A small image classifier, trained from scratch: 7400 steps, trained on Sentinel-2 satellite tiles (TerraMesh).
Rows from block 13, named by matrix and row number. Rows with one number belong to one channel. Each number is 50 + 15 x the weight over the matrix's rms, rounded and kept within 0 to 99. All counts start at 0.
# convs1: 3x3 conv (model.blocks.13.convs.1.weight, 144x144x3x3), inputs 50-59, a 3x3 kernel for each
# convs2: expand pointwise conv (model.blocks.13.convs.2.weight, 576x144x1x1, transposed), outputs 415-497
convs1.51:50 39 42 47 51 41 49 40 36 59 41 40 31 25 43 21 46 57 71 51 32 58 45 42 54 25 55 34 44 30 45 49 41 70 35 29 50 38 31 34 47 38 46 41 36 63 62 27 80 44 81 51 81 19 37 38 35 56 44 33 16 55 73 52 42 52 44 41 43 47 48 51 47 53 40 96 33 51 66 43 75 66 66 18 83 49 76 63 51 39
convs1.52:64 53 54 71 51 53 50 13 28 26 75 53 43 77 58 48 11 32 38 62 61 43 41 72 62 48 43 44 33 56 45 65 48 46 38 56 59 49 51 35 62 48 45 28 44 67 46 47 27 49 38 42 51 70 57 67 45 16 42 25 63 55 63 54 46 48 43 64 50 62 41 59 30 58 26 34 44 25 66 49 91 68 50 35 54 53 73 34 43 44
convs1.53:57 49 34 56 39 52 57 48 35 55 55 35 34 82 53 45 31 20 59 74 51 36 48 40 54 39 51 62 40 43 64 36 52 65 63 42 46 23 38 45 54 43 48 65 29 54 49 50 53 57 64 32 52 35 57 56 47 68 57 46 63 34 44 55 43 38 35 46 58 45 77 49 68 58 47 43 47 38 82 15 30 67 41 47 54 41 57 36 63 50
convs1.54:54 45 43 61 48 63 38 50 55 76 54 56 56 61 56 37 39 44 39 46 69 59 53 75 57 27 48 68 39 44 51 38 56 41 46 40 48 61 51 60 47 60 50 50 55 70 39 29 39 71 48 63 45 45 26 47 57 69 39 47 42 57 62 55 50 45 46 41 50 44 40 49 66 43 51 48 36 63 61 53 62 31 35 19 44 73 46 22 49 36
convs1.55:36 51 65 55 59 30 51 51 66 49 46 64 58 70 51 32 49 51 43 65 75 54 54 59 65 52 53 41 50 50 53 58 50 50 36 60 53 37 74 55 61 38 47 36 68 40 19 45 38 45 23 33 43 74 29 31 54 44 65 63 27 40 47 56 36 46 52 64 39 35 44 63 40 35 53 34 60 33 25 72 40 66 38 56 35 57 28 62 61 41
convs1.56:54 46 26 68 69 40 59 44 40 74 64 71 32 57 50 51 39 61 66 73 35 37 70 56 57 23 58 56 56 30 18 74 50 26 59 44 40 50 55 40 64 41 42 40 44 35 68 33 54 75 30 46 27 27 58 35 50 52 99 44 40 29 47 59 48 72 37 99 43 45 44 47 52 58 38 04 87 55 53 32 36 37 55 11 67 52 43 45 65 48
convs1.57:56 55 37 47 61 65 33 52 74 40 41 69 25 59 53 56 45 87 69 31 82 37 53 47 22 23 87 45 61 41 51 63 44 45 27 60 55 46 52 40 61 46 48 43 71 39 53 53 73 71 28 61 54 32 46 49 53 30 82 34 34 37 77 25 56 48 47 71 31 52 35 46 32 37 48 71 69 28 47 47 60 42 40 19 58 54 47 48 45 60
convs1.58:58 59 40 61 43 44 56 46 47 43 37 65 34 40 41 24 38 12 39 34 49 52 47 53 55 40 25 61 58 67 43 56 38 34 45 55 50 49 51 65 42 38 37 48 37 64 68 59 49 42 37 45 60 59 61 25 52 59 58 53 39 32 38 65 55 56 49 54 57 41 45 48 47 38 37 54 49 20 38 55 41 65 51 45 48 62 25 73 55 63
convs1.59:62 63 26 71 41 48 44 53 41 44 61 51 55 30 48 38 46 55 49 53 19 64 67 17 41 34 58 71 58 55 54 34 59 72 58 46 59 51 61 38 32 36 57 60 57 50 51 50 61 72 28 34 69 59 54 58 44 52 34 68 71 38 50 70 56 39 43 33 40 51 33 69 20 60 50 72 45 24 34 70 63 57 57 40 44 66 46 35 60 31
convs1.60:34 43 31 34 77 42 51 37 77 57 59 70 24 58 28 42 34 58 39 47 58 45 72 54 42 18 58 57 61 46 54 66 68 57 40 80 49 53 72 29 72 34 48 37 54 44 57 40 33 71 59 44 58 49 52 52 57 58 60 46 55 47 33 62 58 65 34 68 40 55 38 38 51 54 56 41 62 28 63 45 56 14 35 08 68 71 53 49 47 84
convs1.61:48 66 33 58 79 34 54 43 26 62 42 65 57 74 51 53 53 31 65 29 60 78 76 39 65 54 28 54 58 50 34 71 58 56 39 37 58 56 44 35 59 47 80 45 46 72 40 46 22 53 58 52 57 39 48 51 22 49 76 59 46 48 50 54 42 43 20 70 35 71 34 46 42 43 20 25 58 59 69 77 57 50 63 38 37 68 42 51 63 30
convs1.62:43 53 58 35 44 56 69 35 58 47 55 51 27 60 50 58 39 54 57 69 48 19 53 57 51 41 65 50 36 51 58 62 43 58 53 34 48 40 50 50 56 75 47 60 45 85 64 64 68 51 57 51 60 36 60 43 73 54 65 68 38 43 68 62 50 50 62 54 46 47 54 56 64 37 55 48 37 56 62 44 49 55 66 39 39 28 59 65 57 42
convs1.63:58 52 42 35 57 76 50 59 52 37 61 26 36 51 71 67 16 72 54 76 05 38 63 62 43 43 83 43 60 41 38 65 60 54 31 51 39 49 46 46 51 61 46 58 48 50 57 31 49 36 46 23 89 55 61 39 52 22 71 51 71 43 64 59 42 43 51 85 53 53 42 51 58 69 82 60 62 47 48 36 58 74 53 68 72 29 24 63 50 52
convs1.64:41 43 47 77 54 58 30 40 39 76 49 28 47 47 52 51 31 51 59 36 45 46 43 65 51 40 59 44 68 54 44 45 73 56 62 54 49 64 42 61 42 62 51 41 57 50 62 55 37 74 49 75 47 25 44 51 41 49 35 72 36 43 56 39 63 52 41 34 60 46 35 55 44 58 77 34 59 57 41 56 46 37 32 60 39 54 38 21 53 23
convs1.65:46 30 59 69 55 47 47 43 47 59 63 42 55 34 62 38 65 75 88 46 55 43 40 41 40 39 86 47 64 52 54 49 44 40 45 48 54 58 56 58 39 73 52 57 71 34 50 32 55 45 51 58 56 49 64 58 63 47 49 61 40 76 59 39 29 34 50 36 56 42 70 45 56 58 38 53 45 34 59 36 55 47 57 53 48 51 40 64 43 49
convs1.66:64 27 41 57 55 42 40 54 43 55 52 64 30 32 55 60 48 43 67 43 36 29 41 33 73 30 59 60 38 64 51 51 33 49 56 37 66 47 43 55 57 37 45 51 62 40 59 49 61 68 42 63 30 68 73 50 27 41 70 43 45 38 39 49 46 56 57 39 35 29 43 32 41 61 51 49 58 34 38 38 73 39 32 49 44 68 55 77 38 51
convs1.67:50 36 45 63 59 50 67 36 47 63 51 77 36 71 37 84 18 67 60 52 78 53 68 38 49 34 53 53 46 43 32 99 44 44 25 44 35 41 80 38 85 36 64 21 67 44 89 62 37 32 65 51 41 51 19 36 33 23 99 46 48 64 55 45 51 57 26 99 46 53 40 53 58 06 70 29 60 72 21 99 40 51 31 28 64 39 68 44 61 57
convs1.68:37 42 45 55 52 56 50 53 40 42 39 54 67 59 57 46 50 62 56 33 46 59 55 57 22 49 53 54 58 32 71 21 64 54 57 57 46 52 47 59 35 58 57 55 51 39 67 39 56 54 59 50 64 35 43 72 33 74 33 81 48 50 17 64 59 31 63 34 71 65 49 61 30 59 44 59 50 53 37 73 57 34 50 46 82 66 25 33 70 49
convs1.69:59 56 53 39 51 38 50 44 23 52 50 70 43 52 33 49 32 43 34 51 59 44 49 36 37 60 60 44 26 48 37 40 51 53 34 42 63 48 53 48 41 43 43 43 41 71 46 59 68 38 46 53 60 33 28 57 78 53 68 61 49 60 42 55 35 49 29 40 48 41 49 49 34 39 64 39 61 49 42 52 51 69 54 34 43 57 57 51 36 46
convs1.70:55 47 59 41 55 48 69 62 57 77 49 48 22 59 31 45 59 82 68 50 69 25 57 43 38 39 71 43 51 29 34 54 57 52 62 48 39 34 55 41 60 71 56 43 61 63 38 46 42 73 70 45 43 60 58 45 52 42 84 40 36 44 57 51 61 45 42 70 62 41 39 42 40 40 56 47 56 69 30 76 80 43 28 50 52 60 60 36 62 47
convs1.71:18 57 40 68 50 67 50 35 37 23 60 47 33 77 50 56 39 35 26 50 46 45 53 53 71 32 46 41 49 45 42 34 27 55 47 53 48 48 47 34 35 40 56 62 67 30 50 49 59 53 54 53 74 58 50 48 28 54 32 44 48 55 64 59 32 51 31 45 50 48 57 47 23 45 39 50 40 46 44 60 59 16 61 63 54 61 49 51 37 58
convs1.72:30 64 48 50 77 35 60 51 60 35 72 72 27 61 28 26 69 60 28 57 55 74 58 47 56 35 84 54 80 59 44 99 58 47 44 43 35 60 65 56 95 40 57 39 50 56 65 93 37 12 74 51 48 57 49 39 22 23 86 48 64 51 38 60 54 33 60 62 58 50 52 44 57 27 35 72 41 39 58 91 60 44 55 58 33 27 17 77 53 62
convs1.73:29 64 37 31 57 72 52 60 20 36 71 69 49 49 40 62 37 46 31 50 67 25 48 51 60 53 45 43 44 63 46 65 56 42 47 39 37 59 59 53 47 61 54 37 50 56 63 45 41 29 41 50 41 19 50 24 44 41 35 47 32 34 61 64 56 47 65 45 44 51 35 53 55 60 39 27 47 41 46 67 32 45 67 11 28 68 36 49 41 38
convs1.74:49 43 59 57 37 60 45 41 28 54 53 26 44 36 58 41 43 20 53 33 61 78 20 74 48 47 48 62 46 47 38 21 42 73 45 37 52 47 43 43 33 65 50 49 49 81 32 38 26 54 39 56 36 35 71 35 70 60 36 81 52 14 41 46 51 31 37 44 74 46 38 49 71 42 68 56 29 51 52 16 37 57 38 36 41 54 35 45 58 42
convs1.75:49 86 51 21 92 41 53 64 66 44 93 23 80 78 41 84 58 55 64 74 42 65 74 69 47 44 44 48 51 57 42 99 38 60 58 71 45 57 40 50 99 34 70 43 47 66 27 45 30 22 48 69 89 68 47 40 49 54 85 44 51 31 26 59 53 62 68 91 45 74 19 40 61 53 62 16 59 50 23 57 39 49 79 62 36 05 30 55 72 92
convs1.76:68 73 32 55 55 44 28 44 46 34 49 39 58 57 66 44 43 39 57 45 56 47 61 61 58 58 15 32 48 47 56 67 45 52 36 52 32 63 44 48 56 42 60 55 44 44 53 61 38 41 72 68 59 12 50 40 69 42 61 55 47 51 18 54 52 45 42 37 44 64 55 44 45 33 79 54 47 35 63 60 22 67 67 37 22 41 53 45 28 30
convs1.77:41 60 48 47 33 68 34 45 12 84 55 34 38 50 61 52 37 21 39 62 40 41 34 74 58 33 34 41 41 46 57 51 57 49 45 55 55 37 41 47 54 52 41 52 39 85 61 51 45 37 46 56 11 15 92 51 28 49 43 68 33 56 57 61 46 28 59 55 53 40 65 49 63 49 47 37 45 67 35 57 75 59 76 48 22 52 38 42 29 18
convs1.78:73 46 50 24 51 46 35 58 35 61 55 63 39 44 65 56 57 17 58 73 81 31 33 46 57 79 38 79 39 56 58 24 41 59 57 64 69 34 70 47 19 60 47 49 33 70 42 53 49 45 38 52 45 39 63 18 75 62 28 51 66 51 41 60 38 58 45 43 50 56 44 38 81 51 68 30 43 19 52 36 39 43 53 27 64 50 40 31 54 68
convs1.79:52 59 51 28 48 58 76 45 51 62 44 63 37 41 59 46 57 25 53 33 58 21 56 78 80 43 36 45 51 41 46 53 54 58 37 35 54 63 48 56 59 39 46 40 29 52 43 48 34 63 59 26 51 54 58 51 35 29 76 52 46 42 56 59 58 47 45 68 34 39 42 47 40 21 32 35 70 57 82 48 28 54 23 64 49 48 58 76 47 52
convs1.80:57 67 45 51 25 38 39 41 43 42 62 18 50 46 52 57 48 37 26 45 40 61 55 45 56 45 44 53 36 30 42 33 38 40 31 39 53 51 39 40 34 55 41 47 36 42 57 27 63 36 50 59 55 50 59 41 48 44 48 47 61 74 50 48 52 48 54 41 55 44 42 51 69 47 77 60 56 44 42 62 56 54 62 28 35 50 61 40 44 27
convs1.81:49 43 67 65 67 67 27 94 68 60 63 49 70 34 73 34 54 89 54 71 69 65 17 43 45 66 74 62 48 64 36 90 35 42 53 61 60 44 53 53 83 48 57 52 53 62 39 55 53 24 43 43 29 52 68 36 52 26 58 49 40 37 49 38 51 38 48 70 40 68 51 53 51 40 51 41 36 43 06 67 61 53 29 26 46 38 49 67 62 69
convs1.82:50 37 57 38 49 53 43 50 67 60 41 40 63 32 40 43 71 80 80 56 68 20 52 42 45 55 52 38 59 22 46 18 69 50 63 66 68 59 39 61 19 42 47 79 82 48 40 41 69 55 58 52 53 65 73 30 43 51 43 44 32 45 54 73 52 43 52 18 70 40 61 45 97 38 45 45 34 55 56 42 32 49 33 51 40 65 47 25 43 84
convs1.83:34 37 29 59 77 42 54 63 99 38 27 22 21 63 38 51 57 71 38 26 41 30 64 62 61 43 57 45 32 57 36 45 40 60 40 49 36 32 42 41 51 54 54 66 57 47 69 49 60 36 58 67 65 50 48 51 29 49 46 40 10 44 30 45 44 50 46 52 35 41 36 44 64 55 41 47 64 38 69 44 19 26 65 57 69 46 52 75 71 76
convs1.84:42 52 80 39 53 52 56 72 43 55 47 69 36 38 33 63 40 22 46 30 53 55 41 50 40 50 07 54 57 66 45 59 40 54 59 54 57 49 47 46 34 51 48 57 40 52 52 65 33 37 48 60 48 65 55 44 50 52 51 84 34 45 53 56 59 57 54 50 57 48 26 52 21 60 53 62 29 74 63 54 56 23 53 57 45 60 30 46 56 50
convs1.85:65 61 50 40 52 47 39 53 64 50 55 49 38 47 50 61 57 68 62 80 39 39 42 57 77 39 45 56 47 26 48 70 54 58 48 43 42 45 47 27 69 62 49 59 62 31 34 58 45 66 70 57 56 71 36 42 22 76 70 46 46 37 40 24 48 40 31 70 55 52 46 65 27 39 49 49 62 33 51 42 67 90 41 67 61 62 62 81 50 81
convs1.86:28 56 59 54 61 23 48 25 64 45 60 18 66 27 57 40 30 68 59 49 21 46 50 33 33 40 48 34 33 40 38 44 35 26 23 37 39 58 49 60 29 40 35 35 44 21 42 42 58 34 56 94 53 45 52 42 32 50 45 35 59 41 56 65 40 46 74 21 75 46 49 59 27 60 57 38 48 31 40 41 43 30 61 71 35 70 41 45 39 33
convs1.87:49 65 65 23 55 43 44 53 47 67 62 56 44 35 40 52 69 47 66 62 52 58 36 31 71 63 38 51 60 52 41 38 41 46 49 61 46 63 28 49 58 71 46 54 72 24 32 69 57 86 57 32 39 60 68 47 51 56 63 57 29 42 38 58 50 37 66 65 38 50 62 59 52 40 54 53 76 36 55 62 19 38 56 71 39 58 73 47 29 20
convs1.88:61 69 64 39 42 50 65 41 49 54 59 74 46 20 22 62 35 62 23 46 80 64 33 49 55 34 51 56 41 44 41 56 44 50 50 37 22 51 71 57 50 55 37 42 62 54 27 78 99 51 43 55 32 56 43 56 38 44 61 66 35 18 23 26 63 65 45 74 64 36 35 31 71 48 62 78 53 62 53 08 15 52 61 67 86 47 50 51 64 66
convs1.89:65 52 31 88 52 61 35 28 57 49 31 28 50 57 45 39 42 34 34 60 46 37 51 50 47 66 39 53 42 52 43 45 43 43 47 51 46 40 40 43 27 53 39 42 38 37 49 24 58 72 61 54 43 31 36 38 51 16 49 63 49 53 58 46 46 60 47 40 41 34 46 52 46 25 33 45 42 58 59 44 51 67 65 45 51 64 58 53 32 33
convs1.90:27 50 42 71 78 58 29 74 55 35 42 39 55 56 52 23 62 13 39 41 47 46 33 54 31 24 19 53 49 35 32 45 50 37 52 46 64 50 63 41 42 41 36 39 38 61 76 70 69 74 68 59 63 64 56 26 41 51 55 46 65 44 31 68 43 53 26 49 42 42 51 50 36 58 67 85 59 90 90 56 71 67 83 49 75 55 61 64 99 89
convs2.51:29 39 56 50 41 43 51 73 44 35 75 48 79 58 50 47 38 47 58 65 71 39 76 42 64 25 39 20 52 77 51 67 53 47 47 47 67 59 66 52 62 54 46 45 58 71 82 47 53 83 51 62 32 44 64 55 67 65 57 41 59 45 57 55 89 09 71 77 60 58 30 47 68 42 41 56 58 58 75 55 29 47 61
convs2.52:55 60 68 65 66 51 54 62 57 48 60 35 62 32 59 52 51 32 44 55 54 51 36 60 67 72 49 84 57 51 65 84 36 51 55 36 47 87 51 35 59 57 42 60 51 66 63 80 24 56 44 40 48 25 54 36 48 42 71 66 55 43 39 54 22 14 70 77 75 74 53 28 32 50 72 61 54 77 66 47 56 68 26
convs2.53:56 38 42 73 54 56 51 33 53 39 68 51 46 37 53 41 38 41 65 46 98 45 54 58 40 50 54 44 16 83 46 49 51 64 45 43 45 52 38 67 33 55 63 62 40 31 44 50 36 58 33 58 44 62 70 33 54 88 50 44 81 37 69 47 41 36 55 26 39 44 41 59 45 50 72 56 50 66 55 70 70 71 52
convs2.54:42 35 54 36 47 43 71 55 57 75 71 43 66 73 56 50 61 33 41 65 61 24 29 42 51 49 43 50 60 40 70 28 50 44 71 74 40 54 46 40 81 38 70 70 34 51 74 62 53 58 55 44 67 58 64 70 48 63 55 27 53 42 57 37 63 35 35 49 48 53 32 30 51 42 50 53 27 40 42 49 55 58 52
convs2.55:49 27 57 48 26 44 63 35 62 40 38 70 30 42 42 37 51 47 59 54 33 49 52 47 64 49 49 59 38 82 55 52 07 47 37 56 55 53 62 45 60 47 42 34 34 73 30 60 47 40 47 35 52 67 62 41 45 45 61 39 66 53 53 32 35 53 34 61 51 39 49 53 21 39 33 34 39 45 43 47 54 45 52
convs2.56:54 34 53 66 88 48 63 52 99 48 26 31 31 06 53 49 56 30 46 35 44 64 43 76 00 78 54 51 60 54 64 50 77 94 95 50 65 62 36 56 92 66 40 54 34 58 38 57 64 38 54 49 45 35 80 53 61 51 40 78 32 55 46 46 31 22 22 38 49 51 45 80 66 44 75 63 41 37 61 41 48 13 47
convs2.57:67 69 61 36 42 57 82 63 99 23 46 50 68 24 63 51 48 65 51 33 38 55 40 61 25 77 79 33 25 71 40 46 50 64 67 50 39 75 54 53 78 68 29 59 61 54 30 28 55 40 39 37 57 50 69 72 37 48 38 76 71 51 54 31 33 44 31 73 54 33 30 90 53 50 67 50 44 40 39 37 53 65 58
convs2.58:47 78 30 38 44 54 90 62 83 72 49 74 17 43 49 83 45 65 34 59 58 73 58 54 60 73 20 11 71 50 46 47 54 70 70 67 32 38 37 21 54 77 39 55 43 07 35 33 52 44 61 35 75 57 90 33 57 64 51 23 69 21 37 44 10 66 71 56 52 68 81 63 42 47 56 32 46 63 47 65 40 61 43
convs2.59:32 49 43 38 62 74 67 57 59 57 33 53 12 36 44 54 47 52 33 49 59 55 43 49 44 69 72 56 80 95 57 36 40 89 50 56 52 59 49 71 78 40 58 47 54 41 52 61 54 59 59 43 60 38 72 58 25 47 38 44 35 48 10 39 67 54 36 60 20 55 45 56 57 67 34 73 51 60 54 48 46 42 26
convs2.60:64 48 41 40 31 29 86 87 91 48 25 35 64 56 56 41 77 43 55 49 33 60 54 99 11 77 51 63 87 61 62 40 47 74 67 45 69 93 37 22 59 74 87 55 48 59 53 53 58 27 35 27 55 60 78 58 23 47 51 60 35 52 40 60 56 51 31 59 71 38 42 88 79 62 63 34 45 59 49 52 35 64 45
convs2.61:39 53 32 27 31 58 45 43 68 48 43 43 39 28 42 56 61 47 38 46 33 60 34 71 00 53 46 74 57 52 68 41 64 48 85 32 54 51 64 49 51 56 41 51 56 41 30 53 58 40 47 39 62 59 63 77 56 39 58 37 55 51 54 44 61 15 31 54 30 59 46 84 73 19 78 44 60 54 45 41 34 52 52
convs2.62:49 40 66 57 61 57 75 37 50 64 60 35 52 46 44 13 64 42 38 60 64 44 43 34 45 58 70 37 37 48 49 39 50 59 68 51 55 55 49 50 79 53 55 36 68 37 60 41 40 62 56 28 41 52 55 53 35 33 54 39 30 51 76 42 66 36 77 53 40 42 38 74 44 49 53 56 70 65 61 68 68 60 47
convs2.63:34 53 27 33 59 35 70 68 72 46 43 09 48 46 56 71 40 65 55 37 47 47 36 51 38 54 31 37 77 70 40 51 41 82 52 46 47 90 45 51 58 74 60 59 29 48 38 65 67 39 54 47 49 45 76 47 48 28 50 43 33 71 64 43 76 39 31 45 61 59 41 75 47 32 49 64 61 53 51 40 55 64 18
convs2.64:47 44 38 39 42 68 55 46 70 52 45 63 65 43 52 62 36 33 70 57 37 45 30 62 50 44 54 45 64 44 56 23 38 46 56 29 43 54 58 49 53 55 38 69 48 76 65 42 35 51 32 31 46 27 41 67 42 62 23 58 42 42 45 20 52 37 28 65 58 62 57 57 49 34 48 72 64 51 33 34 50 61 32
convs2.65:51 36 39 33 51 43 60 37 39 50 83 32 27 61 51 54 49 69 51 53 58 55 48 43 42 53 47 58 45 40 31 78 58 57 66 67 46 53 41 46 91 27 26 46 27 29 43 59 30 33 38 50 66 55 64 64 46 59 51 37 23 74 54 42 35 62 61 58 61 63 68 55 54 35 59 74 47 36 67 71 42 26 60
convs2.66:76 48 29 50 50 50 52 32 45 54 40 57 44 46 51 51 43 69 57 59 55 55 48 44 63 33 47 43 55 79 40 30 45 38 98 37 54 51 55 49 48 72 58 67 52 36 42 33 47 41 43 31 40 33 57 32 49 33 58 50 66 42 59 55 42 44 55 39 59 36 49 55 32 36 29 34 50 53 65 32 70 73 62
convs2.67:76 49 47 93 87 78 68 63 77 54 24 01 53 21 33 44 38 54 51 68 66 72 44 77 00 99 53 51 53 71 51 70 50 99 74 26 45 95 49 57 87 99 70 44 50 52 29 66 69 50 60 53 66 75 74 48 23 72 58 54 06 44 57 65 45 71 45 49 45 34 71 96 89 33 44 64 70 54 45 43 36 20 35
convs2.68:34 59 49 24 39 45 76 44 60 30 24 38 33 25 57 45 73 55 63 74 64 56 47 53 78 59 60 31 77 65 53 34 60 61 44 64 46 48 52 32 58 69 66 58 54 93 40 50 67 40 42 65 31 55 66 38 47 42 49 39 30 72 40 38 14 45 67 42 36 40 53 49 46 36 53 34 65 43 61 62 44 50 31
convs2.69:47 53 53 48 48 53 59 50 63 33 66 14 50 51 72 37 36 61 47 34 51 78 43 35 13 45 53 34 27 41 46 58 35 60 75 60 59 72 48 51 73 47 50 76 43 74 61 33 39 60 36 64 63 51 52 50 30 55 56 40 67 58 73 58 41 66 50 46 32 76 41 60 39 42 45 66 78 36 58 71 52 54 35
convs2.70:41 43 22 53 59 43 63 43 84 68 48 33 51 41 55 46 67 50 61 54 64 51 65 78 67 63 65 49 68 60 79 44 51 36 48 36 55 79 43 50 68 47 63 56 45 61 48 41 61 58 17 43 37 54 83 59 42 29 45 44 58 47 26 54 31 51 54 32 35 64 22 55 27 29 44 43 38 58 65 73 56 35 48
convs2.71:34 37 39 31 66 41 56 59 33 69 56 64 37 02 48 35 43 62 67 45 35 50 32 75 45 36 18 43 65 68 46 73 55 29 45 36 49 15 65 43 51 47 17 40 63 41 33 66 40 09 29 30 92 15 33 67 22 29 59 20 67 46 38 50 65 43 53 42 56 52 45 52 73 59 58 38 56 42 41 53 52 56 51
convs2.72:57 40 45 28 48 63 26 34 58 38 38 39 45 62 52 39 45 56 59 61 53 50 68 71 41 63 37 48 63 56 54 56 50 40 38 22 45 32 57 66 55 53 69 47 20 39 48 46 48 33 38 49 43 47 40 23 40 59 39 67 33 35 54 56 54 50 63 29 45 23 57 50 31 31 60 34 49 52 55 16 34 10 61
convs2.73:57 62 85 30 36 56 16 40 49 18 73 58 47 46 54 32 56 49 59 77 46 41 59 53 50 49 21 56 55 59 51 62 62 48 27 50 73 43 51 43 43 52 44 41 43 62 49 21 31 51 51 42 33 53 41 64 63 42 54 56 22 45 46 50 45 26 58 45 61 65 49 45 46 41 26 34 41 19 52 32 55 52 51
convs2.74:55 61 70 50 42 43 30 56 60 47 81 39 20 56 69 51 53 85 41 56 60 40 35 60 33 42 49 43 59 33 41 58 40 86 56 33 61 53 47 45 47 40 21 33 57 34 48 58 44 28 32 38 50 32 46 47 58 52 56 41 33 55 49 45 69 49 17 44 36 66 28 56 47 53 76 39 36 32 32 37 70 56 38
convs2.75:44 41 45 53 29 51 65 49 36 94 33 48 59 26 56 56 39 60 53 61 59 35 53 23 42 27 66 50 55 56 65 38 61 39 55 46 46 39 34 80 41 50 42 46 54 66 42 17 42 56 57 52 63 71 44 33 42 28 58 34 51 35 26 57 39 65 55 60 64 37 46 49 64 53 53 53 45 44 69 44 45 59 49
convs2.76:49 45 73 56 10 57 36 70 34 63 36 26 59 35 67 64 60 47 49 60 63 66 28 39 50 50 51 57 37 45 48 35 55 28 77 40 41 40 39 43 64 33 50 43 32 60 58 47 32 35 94 53 52 64 39 40 23 57 56 19 42 70 35 56 54 62 54 20 48 57 68 43 53 31 65 51 55 41 73 19 71 54 48
convs2.77:44 52 60 62 38 44 35 35 24 06 46 31 60 39 41 51 51 34 70 43 65 36 20 51 26 28 28 40 25 36 11 83 35 62 43 55 65 41 67 46 60 21 68 46 48 47 33 46 51 63 43 80 45 43 11 26 45 73 61 45 38 22 61 67 82 48 09 31 37 42 35 62 54 28 45 20 53 41 47 21 62 75 40
convs2.78:54 45 49 38 72 36 37 60 80 38 63 62 38 48 66 48 44 47 54 51 78 59 42 66 32 68 62 17 74 70 52 58 53 53 69 58 48 66 50 53 45 43 65 43 28 54 45 73 48 84 33 53 55 48 76 34 48 54 68 55 53 53 27 35 24 58 32 47 23 25 37 46 50 60 51 50 60 48 59 50 73 66 56
convs2.79:52 53 42 48 22 46 55 46 36 36 55 32 48 60 18 37 50 44 47 49 62 52 71 46 64 46 57 37 41 55 57 58 23 43 40 50 76 41 37 53 28 37 59 51 59 50 59 51 57 46 62 69 51 35 40 42 66 67 47 52 38 36 70 34 55 56 19 37 64 46 27 40 35 48 50 56 37 53 61 39 63 50 48
convs2.80:67 47 45 44 32 66 50 62 72 64 70 70 71 64 54 90 39 57 50 58 80 33 24 45 34 40 57 44 47 50 45 83 34 51 47 36 71 47 54 35 34 40 46 68 36 58 68 40 57 61 31 49 52 44 43 09 34 72 37 61 49 39 48 51 35 65 52 55 66 48 82 43 85 43 54 47 44 69 41 55 55 50 42
convs2.81:36 49 45 55 60 68 63 66 62 69 51 64 64 33 53 32 52 46 45 60 39 55 56 46 12 49 57 69 64 54 45 46 24 47 71 50 55 23 61 56 41 51 51 68 49 34 54 69 56 35 51 52 61 68 65 27 59 44 40 63 65 50 45 41 41 52 57 71 00 50 72 45 54 35 43 63 44 47 23 72 57 37 63
convs2.82:69 33 49 47 44 67 77 47 69 62 69 48 66 73 50 54 50 39 59 60 48 58 73 72 58 69 55 78 38 71 47 47 46 31 41 65 30 65 61 62 48 46 31 55 78 58 41 52 37 24 32 42 69 62 58 69 61 50 47 62 39 50 56 51 57 37 26 57 28 39 35 53 52 39 35 49 65 56 47 58 70 32 71
convs2.83:62 83 44 55 68 57 48 53 20 59 57 62 40 78 38 68 63 30 56 34 65 46 32 55 38 46 27 47 37 43 65 40 62 09 61 32 50 52 76 66 50 29 87 39 40 37 28 48 55 30 55 35 83 68 36 94 42 60 62 41 50 38 25 49 64 56 34 35 77 69 52 50 24 45 58 57 58 44 37 63 58 65 30
convs2.84:37 52 55 49 40 33 61 70 34 49 59 49 51 31 55 67 52 52 64 49 45 73 40 48 53 65 36 64 46 72 37 51 51 72 29 63 43 34 61 58 50 77 71 63 36 65 49 36 45 52 38 47 45 41 63 35 44 35 31 66 65 78 45 61 32 59 51 77 67 40 58 37 48 51 36 64 61 44 25 47 46 67 68
convs2.85:41 65 61 59 42 57 55 52 37 52 76 46 47 41 50 50 41 37 60 54 53 45 52 55 47 63 44 51 46 34 53 40 63 63 48 53 27 75 49 69 61 35 42 62 40 29 57 55 80 68 30 47 48 61 61 55 46 50 73 43 68 42 74 48 41 59 37 24 46 70 35 53 54 56 57 28 53 37 65 25 52 62 36
convs2.86:51 32 43 39 47 44 31 28 60 43 64 58 45 54 89 70 43 49 23 57 77 55 37 73 55 53 62 45 56 42 36 68 82 55 52 60 38 58 59 73 66 79 63 46 58 45 29 62 46 30 65 68 36 56 27 36 49 06 44 24 50 44 39 70 77 40 54 45 56 59 80 48 62 71 55 57 44 55 70 73 68 39 57
convs2.87:65 42 75 78 63 60 60 48 72 60 44 44 65 69 49 62 28 72 55 39 50 62 49 40 55 55 47 44 57 57 51 55 40 24 80 42 42 62 50 50 32 66 55 42 71 44 47 68 57 44 59 62 46 67 33 13 67 51 52 55 42 29 44 67 33 72 56 49 52 45 39 56 33 54 64 55 64 71 37 68 59 59 60
convs2.88:74 56 70 28 24 65 39 23 38 30 50 65 38 64 55 29 44 48 51 48 30 50 41 48 52 51 62 56 35 37 40 53 68 41 64 31 45 48 35 46 33 40 37 41 50 58 51 50 59 44 56 74 47 38 53 59 75 65 27 46 30 51 32 59 47 55 37 34 68 29 53 60 45 79 30 41 51 46 44 47 33 22 67
convs2.89:48 35 34 50 48 41 50 48 76 43 46 51 47 35 73 62 38 65 26 61 51 48 65 48 48 70 59 66 60 22 35 54 53 65 35 56 56 50 45 41 21 73 73 55 32 43 71 39 76 35 32 62 68 57 53 60 92 47 67 58 54 47 31 59 16 37 65 49 58 50 60 49 78 33 67 43 54 51 65 51 17 43 57
convs2.90:51 41 03 51 40 27 62 66 64 69 60 77 19 42 73 63 19 44 27 63 63 61 54 56 37 89 42 86 55 63 47 77 48 68 55 50 64 70 36 49 67 82 41 49 66 29 31 61 65 47 93 67 45 76 27 43 91 45 42 47 43 83 59 17 07 67 82 95 45 57 39 62 99 56 60 57 87 50 67 33 23 70 37